config.toml
model = "contrastive audio-text model"
dataset = "synthesized solo parts of chorales (CocoChorales)"
train_examples = 39062
gain_aug_db = 10
noise_aug = 0.002
time_shift_ms = 50
n_mels = 40
hop_length = 160
input = "log_mel"
spec_augment = true
win_length = 512
tokenizer = "word"
vocab_size = 56
loss = "softmax"
embed_dim = 256
encoder_arch = "transformer"
encoder_norm = "rmsnorm"
encoder_norm_position = "sandwich"
encoder_activation = "geglu"
encoder_mlp_ratio = 3
encoder_head_dim = 16
encoder_fused_qkv = true
encoder_bias = "none"
encoder_qk_norm = true
encoder_parallel_block = false
encoder_inner_norm = false
encoder_moe = "top_k"
encoder_num_experts = 4
encoder_moe_every = 2
encoder_expert_mlp_ratio = 2
encoder_experts_per_token = 2
encoder_shared_expert = false
encoder_subsampling = 2
encoder_layers = 12
encoder_width = 320
encoder_positions = "sincos"
encoder_pooling = "attention"
text_encoder_causal = true
text_encoder_width = 256
text_encoder_layers = 6
text_encoder_norm = "rmsnorm"
text_encoder_norm_position = "pre"
text_encoder_activation = "swiglu"
text_encoder_mlp_ratio = 2.67
text_encoder_head_dim = 32
text_encoder_fused_qkv = true
text_encoder_bias = "all"
text_encoder_qk_norm = true
text_encoder_parallel_block = false
text_encoder_inner_norm = false
text_encoder_positions = "rope"
residual_init = "none"
optimizer = "muon"
muon_scale = "match_rms_adamw"
lr = 0.0072
momentum = 0.9
nesterov = true
orthogonalizer = "newton_schulz_5"
adamw_lr_other_params = 0.001
grad_clip = 1.0
gradient_noise = 0.1
magnitude_pruning = 0.3
steps = 3800
batch_size = 128
epochs = 12.5
lr_schedule = "wsd_sqrt"
decay_fraction = 0.4
final_lr_fraction = 0.05
warmup_steps = 190
weight_decay = 0.2
adamw_weight_decay_other_params = 0.01
Rows from expert 1 of block 5 of the audio encoder, named by matrix and row number. Rows with one number belong to one neuron. Each number is 500 + 40 x the weight over its row's rms, rounded and kept within 0 to 999. All counts start at 0. Numbers have three digits each. After the name is the row's rms in percent of the matrix's.
# gate: expert gate (encoder.blocks.5.mlp.gate, 4x640x320), inputs 0-79
# up: expert up (encoder.blocks.5.mlp.up, 4x640x320), inputs 0-79
# down: expert down (encoder.blocks.5.mlp.down, 4x320x640, transposed), outputs 0-79
gate.184 097:500500449471500436433500518528480475526463509481502385500500501526536500428430478489500500510564542500500500558401500500558494500563500502515500471517440500506535500415395532602538483566547462507500500509500526499449500500531490536375449546
up.184 101:499500479496567500405553500494539444452480518452500514500507482494478540497500518516500485583514501521535500465500517548485600517534500494521504500454509471500459486459510480549597499464499529467502475502500387459602434500537532553500485561
down.184 098:500523492579468500430445490536437442410485499403440500535513491485533512494500500509500500534551472500546479500514479481500504500500515493500521503580450500528580583500500500550474500447475533534500582474537509619509528500500500437587500500
gate.185 096:431485460448529474579500462580433500500500442500541515491556505500500500500527549530509381561500500500500494500469511448422570467428498652500450620467500536419565624500500478500518502500419500500505502461497488479563500500500542508500500500
up.185 109:554447409500521565500554489479466473561482499500530494576492450573500566500543523526500509516500514500454573500478500570500475500500500604500500421478499571500486500538468500583410519500500461525500489440481468523500500508486520500435459424
down.185 098:493534562508460500569500479500503500427456516551488566501500515427500523472575500500506500461500500539554534482500557581500500492540508546500440449500500519445516563468503500500453579473579493500500569539500500478434471438542500516500558484
gate.186 104:431500518574478508474485464490500461496525454380520522435516406563582521500603500500447525476401479474485500499417457500500501478516533500500500406500557500487447508552517505443500494464500486555468563500570524462500544472431500482500559439
up.186 097:500403609487468500456500385456529540519500487500500501500500556485500500500501464591547611579478578531500500547515453415500462500500418448504500491467500528453479418453500500523494500501512470500500500455500500536490500500441500509523460500
down.186 102:500451389586541538498522473505500500541498500443462467587539477500530431500556500498472468511439523500561515503500500525500443562453555541501500500488509500416498563444501571500500486500500512506500595540500448636510480460536434533476491420
gate.187 097:519500509491473542491500510475452446490490520445534511542418500500465480441482500512391500500450469500569496538500500500500500471523473500500520457547544476571507500444425466440531515575500475514432521500479488478584500406552486494417524456
up.187 098:434500506469504488581500466499446475367463472508506465477564497468497500523523567472500385489526511492477518511500482473500594552492500500563500495508413500524489595500490595583521491605490558499500465545511500531547585456500513500463479482
down.187 106:512565510550598439451506486508526500500472448540500501445486552500498367500505500500502463500500500525479499497550445500460562544424512501500500500540518417500518500584490500500500513491451500415500480444451485441500528500457500500439500533
gate.188 100:500500500480483636500549521500461465500498451472500495500530500500501500507446500514446500501497473440538500500500500686500422500500377516500469451465548500500500542514500443468500481500500487569401617500529500540477510526502500439500500500
up.188 095:500500506491512444376500500501528478569341495498500500497500508554500500500500480500500547500488434523498544432448548514460491492428497544500500554545500545493500451500370562500559500500472455500482500429500556500551476500470509466417476545
down.188 099:500448582547488511500566500441500499509491475450500542500543500381465538500500494544452528534500508535500564611481514500500500503504500500348500500500523500438593525578387500536540485500537568500500474497614473500477500500469500505523482525
gate.189 129:500500571424456568413474538500500505517550557548500449506468473500499528500536500488500677500528561474595471500557517500422439515533481513486625500528500442439487628500398499511491500526571500490500477531491550584486500526548417444506504552
up.189 124:425450568437439500409448477410439480549500485500476500500528511500428494554478507420500643500556540456512500460500500490462500543551450545480604505471500452451492693444500525480500621551511484500577500502458568574517501482550445486515459500
down.189 138:469563642526511531461500500442500429500558500500451498579474500538430492518471539512495594501500568428499519413500541490467424500500439455522579473489500500500446575444484476528573512500526500500500516504544531557500500467495508500500500521
gate.190 095:500549485554561503500500547618500500500494475500500500497462514624489444552500500571480550449467500500452482485452500549448623570500537500500500454478500500494508450500500513500500478500443503531481500500500498470488513575635435500500450500
up.190 098:500524500408500505545449577500500500534538464500521498534458500546500500500438514500536544481523500364500495500500479503500544500437488500500409533557528500498559500525500571500571500531442497507500399535565508530519500466500500552525501415
down.190 097:500502500500444500500511508437458505431480578507500539516500495500477513550501490500500484551500483517474574500500500500402500561500489500525467500500566473457471500525515504504500559513585551599500519500594528548562500385493500474500458443
gate.191 098:482468467500505467467446500494526449465510532494500535509572534500542500607500455500546500452527559508500487500534603506542483489557578482488403500500515483500500524553500500500500506591503520453552562463589500485500553500500500582481500529
up.191 088:500582500437525583485523500471543508547500429496424500499500500470500461446466500500496500608580445500500518428500509545500515535526481500459500435505501585596522538523410557500458541500446500457500500534472475508500465493550510513555478461
down.191 097:500519465500574512569500501388500500472519500539500490513500500505534492520500417549500500530500453500500500444500480478531452472500480524475546500533531427551593468511482571500500480500500500531483471500554466500536451508500500480468483456
gate.192 108:455503417501500577500495435474487506495465537473565582560527491490463546500536432517439517464504472512508500500568500477490444429463481509474494428500469539523537500502508471522424540568542521500507447551548500500548500500520507510437526500
up.192 091:500558502524500494490537500565500588500500429550500426465500467477500500578534579500500459500509546500553558500500451500496564500495500550507553585561544482433500563486500518500500587500500500500517439500546504474478421592406532508500517500
down.192 099:529487546512483500479436500500554462432431507475485500467382506500474500497500483493500511498588500500527500510569549500560554442500532605522472504574500521508500498529487528500600450487441580501505547488500550473523500500500557460483500500
gate.193 096:500574500528509500455520500475453466409500493410500518388500496500491585554563489511500500535500500500453500463512481616541528459588550500577411500500478470557488500498535500524500471462541592563500502500576473426403522462500500521500524500
up.193 100:500493526519519500500500500531458481443485520500500531518623518500500408500500500500472500500441559482500536531534476500500535477500494546485548556494500500481475441427611509500462456453460514500450500517500561543489500515484500500595500538
down.193 098:484500500422516500500500486517500495571509625496475461443493524507499507491533500577500513561540568468500534517531541514437522492500500517500500501595500451520461575562420594444503439590385556500526426528483441526500508500503607539500451447
gate.194 086:526526506500500455469480485570500491500566500500527500500532504500520500495500528509500500451500500492534363421500483639389500500500491500535479514562500457500518608500500472538483500458495524487368500500500485500500499477511460452529500478
up.194 100:500411431500496459500471519500563550511500468565423550459459407427516500482500560500500518429510517527528502475500540500404537500500578488544567484510492514525513393455544544520500554485500487500483427564606510563500508489503509478523572559
down.194 096:510508500509393550569619519500500498533474470491448493500529500500538500482531500483430560517542478500589507454500516500500500503494500500526544460500452462580500446500500477500524615442443451435500500518500571500500524578456550468500500482
gate.195 094:500520635521559500500562534496495506400465518448500500544501492409615527494476491539450424500500493446528500540500452500461500530489500479500497421487547515500483500500500428456500452460500518575485500493401500489500525500519507500500436455
up.195 101:514484500442500469509500485537500500546578500558553498507545500401616476511524500500559500466551549473412445500423499500410500417551500532500589500500500465371529490524500500537464486512555579500500486482500500491548487466500500500439500444
down.195 094:556430543500500500528500500500500500405483521561454500356500550493500445505500538476500600411536500469478565540477431548406466500545500416481463500539500523446506470568524528516500500500546577500394458492551543490500493501495521500580500469
gate.196 092:509416500500562439618466491500500568509465500511496500508552534554503500478493498500512455499442466508537531500500494500502508500489500510500500530447500500507500486500500522500427504487515495500536446500598493457495500583451500521545512500
up.196 089:390500500500533608596588500483509491579463581517542532448464459500500480523500530500392569403544493500532529513500534454500471606533500476500476407493500558522416546601500417419522485428553524500500507507500513500428493500560500513560500515
down.196 100:500489501420573500467541552500418468439523500455573500413463500537500448542509500491500524540471555537482500510432543500500438476500500369512500508445489500524500521500504430579455500594500539503557500500585461571509461490500553500526627500
gate.197 091:500497507500500500460500505500551425521500539514490387500517577436470496447524500500483500500442500500500500530419500501596500500550502469500500472500500501533481512500500459454553500498489500500500482477488468502526500421500374419396422500
up.197 100:500453513472500509476552536500498483500522503500630579462409500500455588438470500520500496522500489500500531466521500500536560538567500496451596457500474510448500510519500463500510522500493571423575500519469500466479500500500500548509422589
down.197 095:456582476474500463500532500499491535500589485500487500542500560556473499424528445500520506500481516493500500450570556600532500479500475462500456500466467424500456479415500431537500495543494534600500500477486533500466500620500514428593500549
gate.198 097:533500555508500552376458539458506451500500491473500548500581512507500650446389478520419508541515483509553425535513500585500498536492437500464515519539500414528500523479568489487500500496544547506500521554518458500556500500507493536427472500
up.198 099:567500533524487500444499604457500467500453500509495500499483568483446576500476460494500464413561432500500488537544477500552590501470500464426485500564490482500500500420631477596470473500477570527500543500534500538500436500500500513423492500
down.198 099:450591501563535477528571525436428537540500451500469532514500405513553461486495551500448490500465500500501500500485485459409560500452513468500532500583529463579555510492523522498455500444564477500392498431506534548523445533443443450532500504
gate.199 108:486500451527477500497500500544634510545466500551500548500566499410540449500476500476553491504435568467410500532453442506517509495482500533483363500500477500500533513415451500551448465500503500533500500500531500455445495513508515500450485500
up.199 095:554531600606443439500400500506544500490500459500524568480386525469387500484497500500512526529499504517584530515515500594587493500504535496488506500465500500500446567500481578556526500500454500540534446500500500441500505428500495500514539588
down.199 090:451517498500536500449500529417555482500511448487481500500563500442491507549552502500487500480474464535562500494500493453601502541528402499500527422461500481434417500493464500500492415475500500500477500458596500380606500500532500411500500500
gate.200 099:499519530500500568491488520500500484474519435500464434500529519511500500416500452509500500545485500497527478528555500584500500500479560500431518498500500480493456422500436476500494510489500537388528500500553500500511500500495452500489519539
up.200 108:493538605504464526501421500500500477500500515412482500443425500437500398500472555500536488601546500488529503464493464500551500466500576374619500498500500490543499500500475510510493509464500506563500500458512545538500523441519434500500461475
down.200 098:500557478400467437500465500509500484529500488500536586577519415527492500515472554438527500460582500500500475456513406500447500505500510507485501521457500500500500470500500494528445500500471500472540518500500466546571500455570521568500418529
gate.201 100:495500516541500475500500489502607508567560479528500500532493474584451481553500583582500569470530500500544501500469500471500522431500497487500500541475520509464550500452466517558500500505557521633548455546533500443500493469520545609439609532
up.201 103:500593562500500493500500436522574476500500500549536441550500423500416490501458529500526500500482497508511476507469452500555431347500461456500500500496437496500515476459648500506470500512545462411543500552500479517500494542530500473558500491
down.201 095:500500484469500500514500577528487500500554500486525504500590500500501441567461408539500500500500500433462500500476500565500466500500500500501472420483500500475500507478500483500405528423510500500496528535452487500507500467499493452490502498
gate.202 116:460500486500510388500500622566502472500500439427519500500597464446528497560543479500501535430500500578500518500489564526513500518583500500462474397469412500500486505506500500485501578588500501500559520545500479508509531496539487434441500583
up.202 092:412456493500560476500467470500484538386500477547483500479466490500500500528561500423544500434472500500572500649483537454500472511500454500467511478522500427447500500500604501454474517500567455503464403513494537500426500433541528537537488500
down.202 103:500460560523500500500500500468500501496527440442467497526500498518500469502428408459500481452482503465460465571480526493563500468500427594444500522488444500500500500428407500500537522492573587519500480479564532500548452500566542494500560500
gate.203 106:592534503496508560578534575478500500426521561448566527500568516433500458547500492538420402500497500487451549525492449453474500526444500528478536500500500458500500497500500451500476475536513500594449500565532503469500500500567516500558498535
up.203 101:500500595524500500471402479516462514505485539500493457486412542539456442427500554507483614440558500512450567492492500557511521500427500549500500500500500500438528520467542523499500534500502500500461546477445469526514549491513525548542500500
down.203 095:531500568500416500495518412482481504500519554500519495501561540500454500431498505562500536560500616506500442401535500500511582474485518519577542489437548500405465500500498547500500500500445511500500500500610500404510500500500500500553464506
gate.204 091:472500500537500494391528572451500500537500501509500500533461500500476441584542505563500527510500541500503545500500476500559505499490500462500521500500541460500491486500411468411491500477676563461500476489500512500500500413500552540500448454
up.204 090:540500483468500477500500459500478491500500500449550552406500500498545543356478484500541540463517500535500500486500517434500461421510514526547491393432500500478514499498500500419500472500469518570517500519523500539500529536635500484500513500
down.204 103:500500470542505472500500520493417500558394510492500500500426466497500527500543492497610500540618538595538500500444500524551500500488536500500474427500502393456526511463437604449500500483469500470616500500446500514500618451476500500500476500
gate.205 101:478500525542500500497500500435468500403500456527500500587512500499554481519500453493446396500533500500608445393500500471483486408500500470500585504545466472455500483500502556500455500470494586558585500454500512492424565500537500500500533562
up.205 100:500500425500500506500500450503434515500500473492517403482535522500391500500505468546483500500500447454474491500616500532455500463500500500500500492491500473500509476387500500500500500479474500521500500436500492500550500506500495513497500500
down.205 103:547500496536541460486500483500629500490500571447500502565471500444500502572500500500500500533523465500418500511500528531545481524500500488613500401422531584496500494500500500487615500500489500423502448487474505473499574500583437500500500500
gate.206 100:500481517500500500520527500500393655558500482500500362573500458475506529487536553474492480499436500500399527510476500500500525491500485479495471488500388555506500500481500516541425500587476587500436528555439456543447500500481541553500457521
up.206 097:567500500509470500480505466495548511500571503556541500425500560500486500500500500413518431445379415500420500500574500494512486500531448465432500500439469482400500539500534500500550523500496500500463548492520570556551500504442500494548500461
down.206 096:450500523500500461500491479533443600500550529500535431500431518456448536546490545427450559489532500520505517578525494496542510436500495500500500500500486500559485500513533501500384529568500500470452512500503486477500500500551550523533500524
gate.207 103:483500508536561500542466623455531500464500500500394418500589580500475500500518599500529579511480511570486463512486500503603572500500534562500500496548522500492500479499526505522476394500522500500500500477500455500540517500459483500474481464
up.207 106:489487563466478542555460501496500617497481513500401500500500414532500591500500528482418572438487500500500500528500536480475492575456500473480503511500535457489500500394597443523514447495500500526505533481480500500497525548559426500494451476
down.207 100:446500534431446453532494436562520500500429529490442433524500534452500500477500445464485477425500552500458485500518569522500500596532426609500532603500476500500461503458500492523461547487500479500564428527485411456495490500563500467495370451
gate.208 097:498406500491543495500483500484517459479500500440500550490458420500536512459428500480424500527534501537500509500465500495595527443363500500412512500500464500500500531530500500505528506517508459448484500462536482500500385449500586512546472500
up.208 108:571495515500566619511500497500541487500416446500439537436482500467549500500534500476501389520500525477432500513500584473456485493467489484500482500397504460484585517470500550458500514519500625564542486523486500500562500545366503500389559453
down.208 096:500467528550500574486504552500508500543457501500490485523500422460448454497500537569482500451459586500515533448567519506468500500476500500483511500450486500491471560470500500372500500500472517500528500601466462500480549449500500446500416498
gate.209 102:515500500535483500445551543512435541500500479528502500511500546522565520500561440500521500531500500450505559449451516622500444500500467481500544578467577491501520500502485500450500541500478460500563485566500500513474404546549500500466528500
up.209 103:505432499500465500534500522515515490449451480500517500500500500534513552500500526500406509419500548500576499536499524500500500473541480433559592428558532500484500464457518451415472493517517375500424566500500480500500500474500498404500500500
down.209 091:500503500500500418553500468504520511436457500404561499401500404465500500536479480582534496526500500500516500500399542527446569559444500500572500500500500497500500500500500473500528500572519500447466405536408476542500567484500467500518500555
gate.210 101:437500500500500486500472529485453567527500500470542523490500569525533500528484532527436478445488500415553500596500500524514500500494410431488413500500500547494537487582485530493457533500584516540500594405500536480525502483456488500486510499
up.210 098:473585562560480516518483500478432546500462418500484495363452510487441500409500500524524451500545500516500462500500554560500500518500500433525439500455506500462482463500500504452500489500528414500546529500500582433500529530468465500473561504
down.210 101:548523415444502500500461567500500500497419500500531500500442484481500533489464602500479555489497499372477508500496481431499500486390490476505407541516500482564500500500483618500480500580481576545515490421497500542414498452541517500449497500
gate.211 094:500458518500500500525537520500500500394457484512500500500500500498538529639487500518500452554484444492511543500486506500636532496532535500553404502563446500500481478500563505511567483598539539467500529602500506500500578469482554425500553483
up.211 105:500496460500525506434427500497500527450500500450485551540485485500481504500465500475532500441500500485415560480553500444363567500489465500493416480435529500470600434529477559514578450487530469475500500410500526525537522523481496513466441421
down.211 099:470484500486587529552478500500561518478576564500500500500500500500512500484425471500630424563528469467356500486512500500444442486462383487521479572510529500463479521471513500500534524500500457534564633496500500500500522530500505576500473589
gate.212 101:465418500510522434458472500431488518456500506509592500520482488542500494505500542585500500443533482489460490500541494470500489495544482434480482479500532500497511493472562491500513538555473486500496469472494572453418589500495500592500480500
up.212 086:484592542475537500410513388508500500568537494500591500522420427457478500500498488500453500488490500502500620512500505500483500455482572575500396482541484466527500493390537530500566500551500500475468500403500500482500455522500435500436529500
down.212 094:487516555542493538514594523376500537500500500493406492557436551500500519500500526441463509490566500448535548544500500500444516500500408622578500525500478477473453496500500411500500500440500608447466500492438500500497448500524474438499500491
gate.213 090:514500417567460518500488500479517574500473534510451505500420590506559541493389467510500586525440505490508561499514518542466500500401518523563481500500506500500500500500504500500500390499522496524401500500507498597546500500555500430527500500
up.213 101:500503500351516469533487395475515500476544512434500500527500472500488538532500497564500528425502496500585511491441498505424453500500533500577500434485563494520500518500500446466500514563459500490500550500424488549437500500526500528510425528
down.213 106:528500500500523553517532500473416500500513500500440528493485517500500520464469518500540536454523500500500509535538493451457455536500510479500500374500500500517419379501468526493500500500500462500500476433500500527488523447500500486511462589
gate.214 101:484557470481500500565470598500534500571523483485500500500489508431436461490495500500457496500471495500537500427492496500596500500500531500484540500541463500536489463451605522509473494563500465478500560500500610500502494550500452500500502486
up.214 100:500571562526457469475500500500411500426491500423479452520500518500575504458447500472549491514438544462500568570454617467500409500517500500517555518500500500556504467510500613498529459500571500500518526556500554486500504500447500500500443500
down.214 096:447500563500513500479500573500489448416532474525500463421500542497497500478500500500409461529433481473465493478499529533494532500500387483500547550499525500500489500555487513485500446500500500500440542500533430588499472500570509492479500500
gate.215 102:500465435500547410500498600476525515496500500554500436550529409500481460527538515527452520567500500466500487488483613500500553500421500367500500574500500465500500598500515509517481487500500492531539595487547393484508508528540500486452458572
up.215 086:500411482500528584500500539500500500555550500500500506500500537570500500552500500523511394500553500459500566500500483474416500500500445499562423500485500500537500500529580500500500541545500565488500574500541500508500500449443519496500530438
down.215 101:500548564500481425549471463500562518534485500500458504500470500495495501497456578451483500500500463493559461595501519500500418467467468467532442491460500500500500568508499515514541467500524523500555588500526559547539500526500490525494500525
gate.216 096:446495500405500557500500525479500580500502442422490509434482469504548580577500427545500510428500450500500543577495468435517517457471423519495462476500636470452476498500489515527500463487434571520487488531500415500512500500558503443500562463
up.216 095:518598500500500500500500500500441500415450494488500524500500500465577500494489500526486500492439436500438500563564500520500528493500500484492500555497551541491493500520500449500500500573519481541450474466500534541536497495500469435500507471
down.216 095:572500500435425510459500468436530532500500500370431516531500500533522441500454500491478531493499488500500504500550526468529527464438461452500536451500500469500430530500507516526472442517500500480500466458513516454434500500500540500428449465
gate.217 099:500545463489415527445469473500541500500451531570494445489553557544503510470560517500500500500537474466437478482532508439472555583500500416500502566579500500561558527430544488500530500523522500424591500500500505495466500633436507476523598440
up.217 102:527575476455505500500500518500500586523464503401500488550494480503500500521546500500490481500474481495418451544500495472503582366610532500498540483452500508564545421500536500457577507466504377523465519500500446446479501493420500543551541469
down.217 092:520500500500487500484568506490582513454522416371526525513500505500506451536556456500507500534495500500515490440428500500509466499485500516531459500500537546500500500500440500477490510428548487536500570458490506500638531500511518499463486500
gate.218 099:493505501395500535602500500500470500482500500500542500482500500500518577527500487528572443421495509532500473458484487515497517500500504506625502500464500486500483500516500500467529467504370500500552506592497522500513464499440500478537500500
up.218 100:500500509501626484533501500457536476500503500500500500512548504507497467524559570500585529402500547556469500500500500433524519500546463544500500500538500500509428489512409409500424451501515513565500500500500621470500500435516584461564512428
down.218 102:578500500522521504531515500444490521464500518468500500515574488500499499548500501499518500408496387500500500422500500558500480508478416416529470421448521533516523518500496540514500467494500500517530500404500501518559429552500500468568405476
gate.219 095:498521428461500534404471500500513500500498500500494528420466500440625500478515500521500500500500526489500500499533472500500400549473481571500514465438523500500583500463511569500500479554458553481379480510520500500575476525490500428508545492
up.219 096:462500490508480519500500488532502467476548500553492500500500478491500434500554500537511527485500487500511506500502520494500536500500441471514500464500500500486437548585500482561450515523541500500481588478437439500500472496541549500545500500
down.219 103:552510513520530504505500500495518466538484551503552443463500486496500599500500535500500552513419522484472438500599476494493483495589510493500500639500500500500529459462525482483500511529517477397560560572614494471541500430363526488500506446
gate.220 106:509460491505431455523588500499487500521577471519475489500488454500500533427459500500380540547555500479566486573500548602500500522500456500500482534575500518407500500481526500580500457556482500444500432506435456500500500500437471549500500445
up.220 103:531504500507500472500518574436458441532500557500471553532500500500504500387546468462451500516490483571347500458581522514443500433475502490502500578500475446567510451498500473564513500500485500577514523500407500504500500481500496499460541500
down.220 103:479465491502500501500536431474496507500513495470500500533500468483500463410431500511500516473500546597476464450471491523445516500476480462500500508500470503500500580500446585406549519533500470514518454486319500483500602500500500513492500548
gate.221 100:467500469519532510500500500473424500500500548517477485557500539389500500465440411526512538378517462568500533500438527500506475480511554500371477500500526421461500524430500512500576510495472566444512528484515533534504548490421358573500515551
up.221 113:500547490500565526543457429500500458514500500517414515523512546529473507473522516518500448489486495562471478500504467500502514372489524501446532500423545473500500515500500550500587548495470439546500562436500511530476537409493460518467581531
down.221 098:500500530525521500433500500492491500500487500479468571499492523568470604494526500363528509462508500459499500456500535474500525454482453500500509500500529475500500535500425498507490500541492548446454475545500480500391528575500519510500536497
gate.222 104:456500456525500486498500445532364483500480494427522492554439513500500528421438500529546541500458528498511576507500500451357500524488504582458519446519530470481431500497558481427505523539459464529465500470455473503572561547472500560503471582
up.222 101:548507500500500536500495520607461420500363559539492500500511536490528546462534500524500553500509450500513522500500472408500500518500525500424481514471516473500494500500478479497602525512475476495500576448500535500500555584500500614533446541
down.222 095:536500532443500500569476498510523461500512502500570526556500500502493484500429523513497509446431429534530500486560568548524593500474500500500500503500462458500564522500486500500523460529455500523512496500429511500506418489557453542546571559
gate.223 099:578451536500500530500555455538528500500483500500524509495544390423473502500510392426563500517516500493377500500500495500497467526561465536442500516530552502524463500532500480469500511402457511457592473500490554500500500449562461508500532500
up.223 098:598500540500489492500500500497600518484513500500549500500513527428533500500500500500621501544464522367486486483508507508556527591493642442529500500459498500540488553495499513515516521479449468485500604457500474500524477486500500508436500492
down.223 102:521529500516441508556444542497426500429492470500496500500527511500455439403500474539442500568406571510469480500500500508500535490531500468453572511470505495545500464500475500504487444442509449430474513498492493500545465496475603575500500447
gate.224 107:406532500556500517551500500500500523398549456458500500500441500477516481520500485467500441506500500500500452444575490500500440580448565517500505542500459516570464429500500532406529464500500451549449491513446556474541374529454500499500500500
up.224 098:510415500493474500531582433500500454532541500500460669526500518438452543505500417460488428500511500464560467487519500439500566436500527500526500500564500540500522453457541555500473500500448495477537415504545457463500500500489599500437418466
down.224 102:485500494597561500552497499500508500491513500500500491485491538433544500500532500391553488559505514504478500562618517500500500504500553528500500500500485528495500453500497500560517494500460494466535541622471507500500497499595500500544521462
gate.225 097:466464474473514552520520560490490502479482500500500500456452500500500410497564487552566500500501551568464512490452500505519500554445486540568424500500494458586436560500493500492480390500492567500540458439554534500528500554505448500500500534
up.225 102:500522506514517592535484472471443500473500553620500477500478538489481500584515506500500565500548500524476412477486491500451545500517402500500556443500482530591500470546500521500421500500475625541478603500517500500521436479507552551500461528
down.225 103:448626508569526500444485541467456500512512413500448443495500500500470502500487578389554487536500500500500568412492539522500488416487516500453473500500500460473559535500500466500514493524513500500500436488556618366500523500500503493500546518
gate.226 119:451596493500500484539644564507538427500507498540500454511475500500492558500447592597500588484500498424483478500500537492453500473542524502523505507381447509500563448581532476520523458455500533508586500500491500464581500500459488423500500459
up.226 119:497572537500482457514655500500410446500572466500483539519500500500500543500518500610504525500542500500526519500500548500453500458576500491466517484409518499563526426500500462533500514474500553500450581500479500441515487500500500407514500525
down.226 131:500494500500537500531630533462500500449564500588500500505487500503397500467500524526519604527500500500517525500435577500400500467500500500493574497412488515500558495570531500531552530543557471568568427500462529538528499506521494449582561498
gate.227 095:428406500492426500529477500463604500500522516463445561500464457418426468503500500500545517463500500510480364475546473553432501568481494507500500500454595528433497490500500536500508541496501410394569448493522500507567581500447443494540500502
up.227 087:594513463549526474478482601538468500500500512498492500486438604511476466500561507557499553512508500448546496500523492502453423554599482510398554537500518500585509500448500411533549536503500473500456500524450559517394500444392589548496500498
down.227 105:500500464500561500500483496512568487577500500514555463527477500408500485480473461463500572531535500571560520633500493527525517414458520468506435492524465401500482472500485504503500468500500439500500526436555461500561562533500500493442454587
gate.228 098:576518514488489500490414460482500500500467516500440500480448481514424530485500476477529500541500452486500487500521504471491526580435500505503500523500544514500505500553500559521495500451469500433474500474562554500435445522500500500517500500
up.228 100:508532527496460431503500478500500558518500482500415500439500500467500500476500431468503541604562500534388497500528501438413500473584457506522500482445500500403500510500500500520481451468526500451500500500508564517554455453495500480472396510
down.228 097:471442500500547460485500474500500431425500541500518521500446500460509490468558531513443505483548500500470488500500563500538493446453525532462487500500500500570429500523602500361506421540394440500500467525456517484592474520500466500455429489
gate.229 099:505500506499500516476500499482500510500500557541589540506500521517392546500458551500569500476500500583555558500500471506536500500500563500508514559464498500500542424503517481542483544469457458500514500499509500482571499550570501468464500523
up.229 108:437500462519500560542498552500500509496483473500608442500642500461506523500428497557469516500432448500562500500500511500500486500500529474500533465428500464451500514500565500518528579500489500464458500467533430525538483523529421488500463554
down.229 101:576571515562517470481500500546500432605546500549477500453433588531444500500488500559500465500500500556500569588500489478464500500526444543529506467499480496501545500480500407500519548493397445475500500500485477500500460527492500520528500500
gate.230 109:500450516445500500550525483500500548499523549500500454500490469464470496548491500502500500510483554524509500446501512491525448500544530528425500471500569465500500500450559500521477430532486565521511500510456493500574476551500500558505432546
up.230 095:403462500487500554529526574500492457500415500449486456480474495499555423522500463447529500500579486467519500500506500423551538500543541500500500456460500500500500549500464438584468500516500500522500500462621503500502500473533500570592500506
down.230 090:488471540500500500500500549550500364502491500526568500500500500538441500527511500475532594451500500521500552500500461574599465500459500428500583542536473454498500506524534500500500500500478537580500471454488512500500438448527483500472528451
gate.231 103:500500556451550557571592455500500494500525475467561505549506443530492500443532508500541500500502500506528519500500500431593500530500514426596569464455507500467502512530518518477468488538500531500500496517452602532500464500461513500505581497
up.231 097:471552490526562514535500465500511538520460499512393517556534423511525583488496512444500446500522500466617500397514537441504473488494520494500468553445564500460500571387523531500546423572468413494500500517500503536512475500431480460500457555
down.231 098:543609507446505500517539558519609500523513566562500500521559478605476500530500500500486548500597516529500479465529478500513500500500424538600506432537520533482500500500500567500487499526444500500500441475466500519500442500484493500511491455
gate.232 098:500500500462493483500476398572500500526517510500505500446514584500543460492500500559507532500464535525635479538403492526453466524523511500566500464521500472519500480544519500456489583566432500496500459500500506490595397487500528579500477498
up.232 097:556500479460534456500587427518507444473452475500442436604538521539516500500500504467500500500488509453481473500567494500563483491500436474571536500500442500542500500517575500500522501500500402484573594489466469510475500484569500454512451500
down.232 105:500628403458500468500500418499535512453500441493500500500439460438440506400495460473469454500475483461500489556449500431566382500542523497467468500488500525500581510505500423507470561497500500493548497457559436502487500500566532523500461532
gate.233 099:550431542500513500439500532500507506500451462507624500500500500462588500457419490500460500454513500606453500513492500407574532586491500494491502500446500513531558524549495468500500500420500500502466595458409471500491537459479471482481542430
up.233 099:500577509523451532595458447550554571525450563502537500512576517500527500500520464510500590440500423514500538500484500526500499500500442434388499533487490500451466528521523500500538500500511473518447516518454500427477500455566541518500500502
down.233 099:548446500481471500464600466503500628483522532500526583429500500486477455490522500531469500508500500527511500495500500532421503540518500500547489389500511500575441518438500510509503539456500565527501483557520500500500528535540463540540591500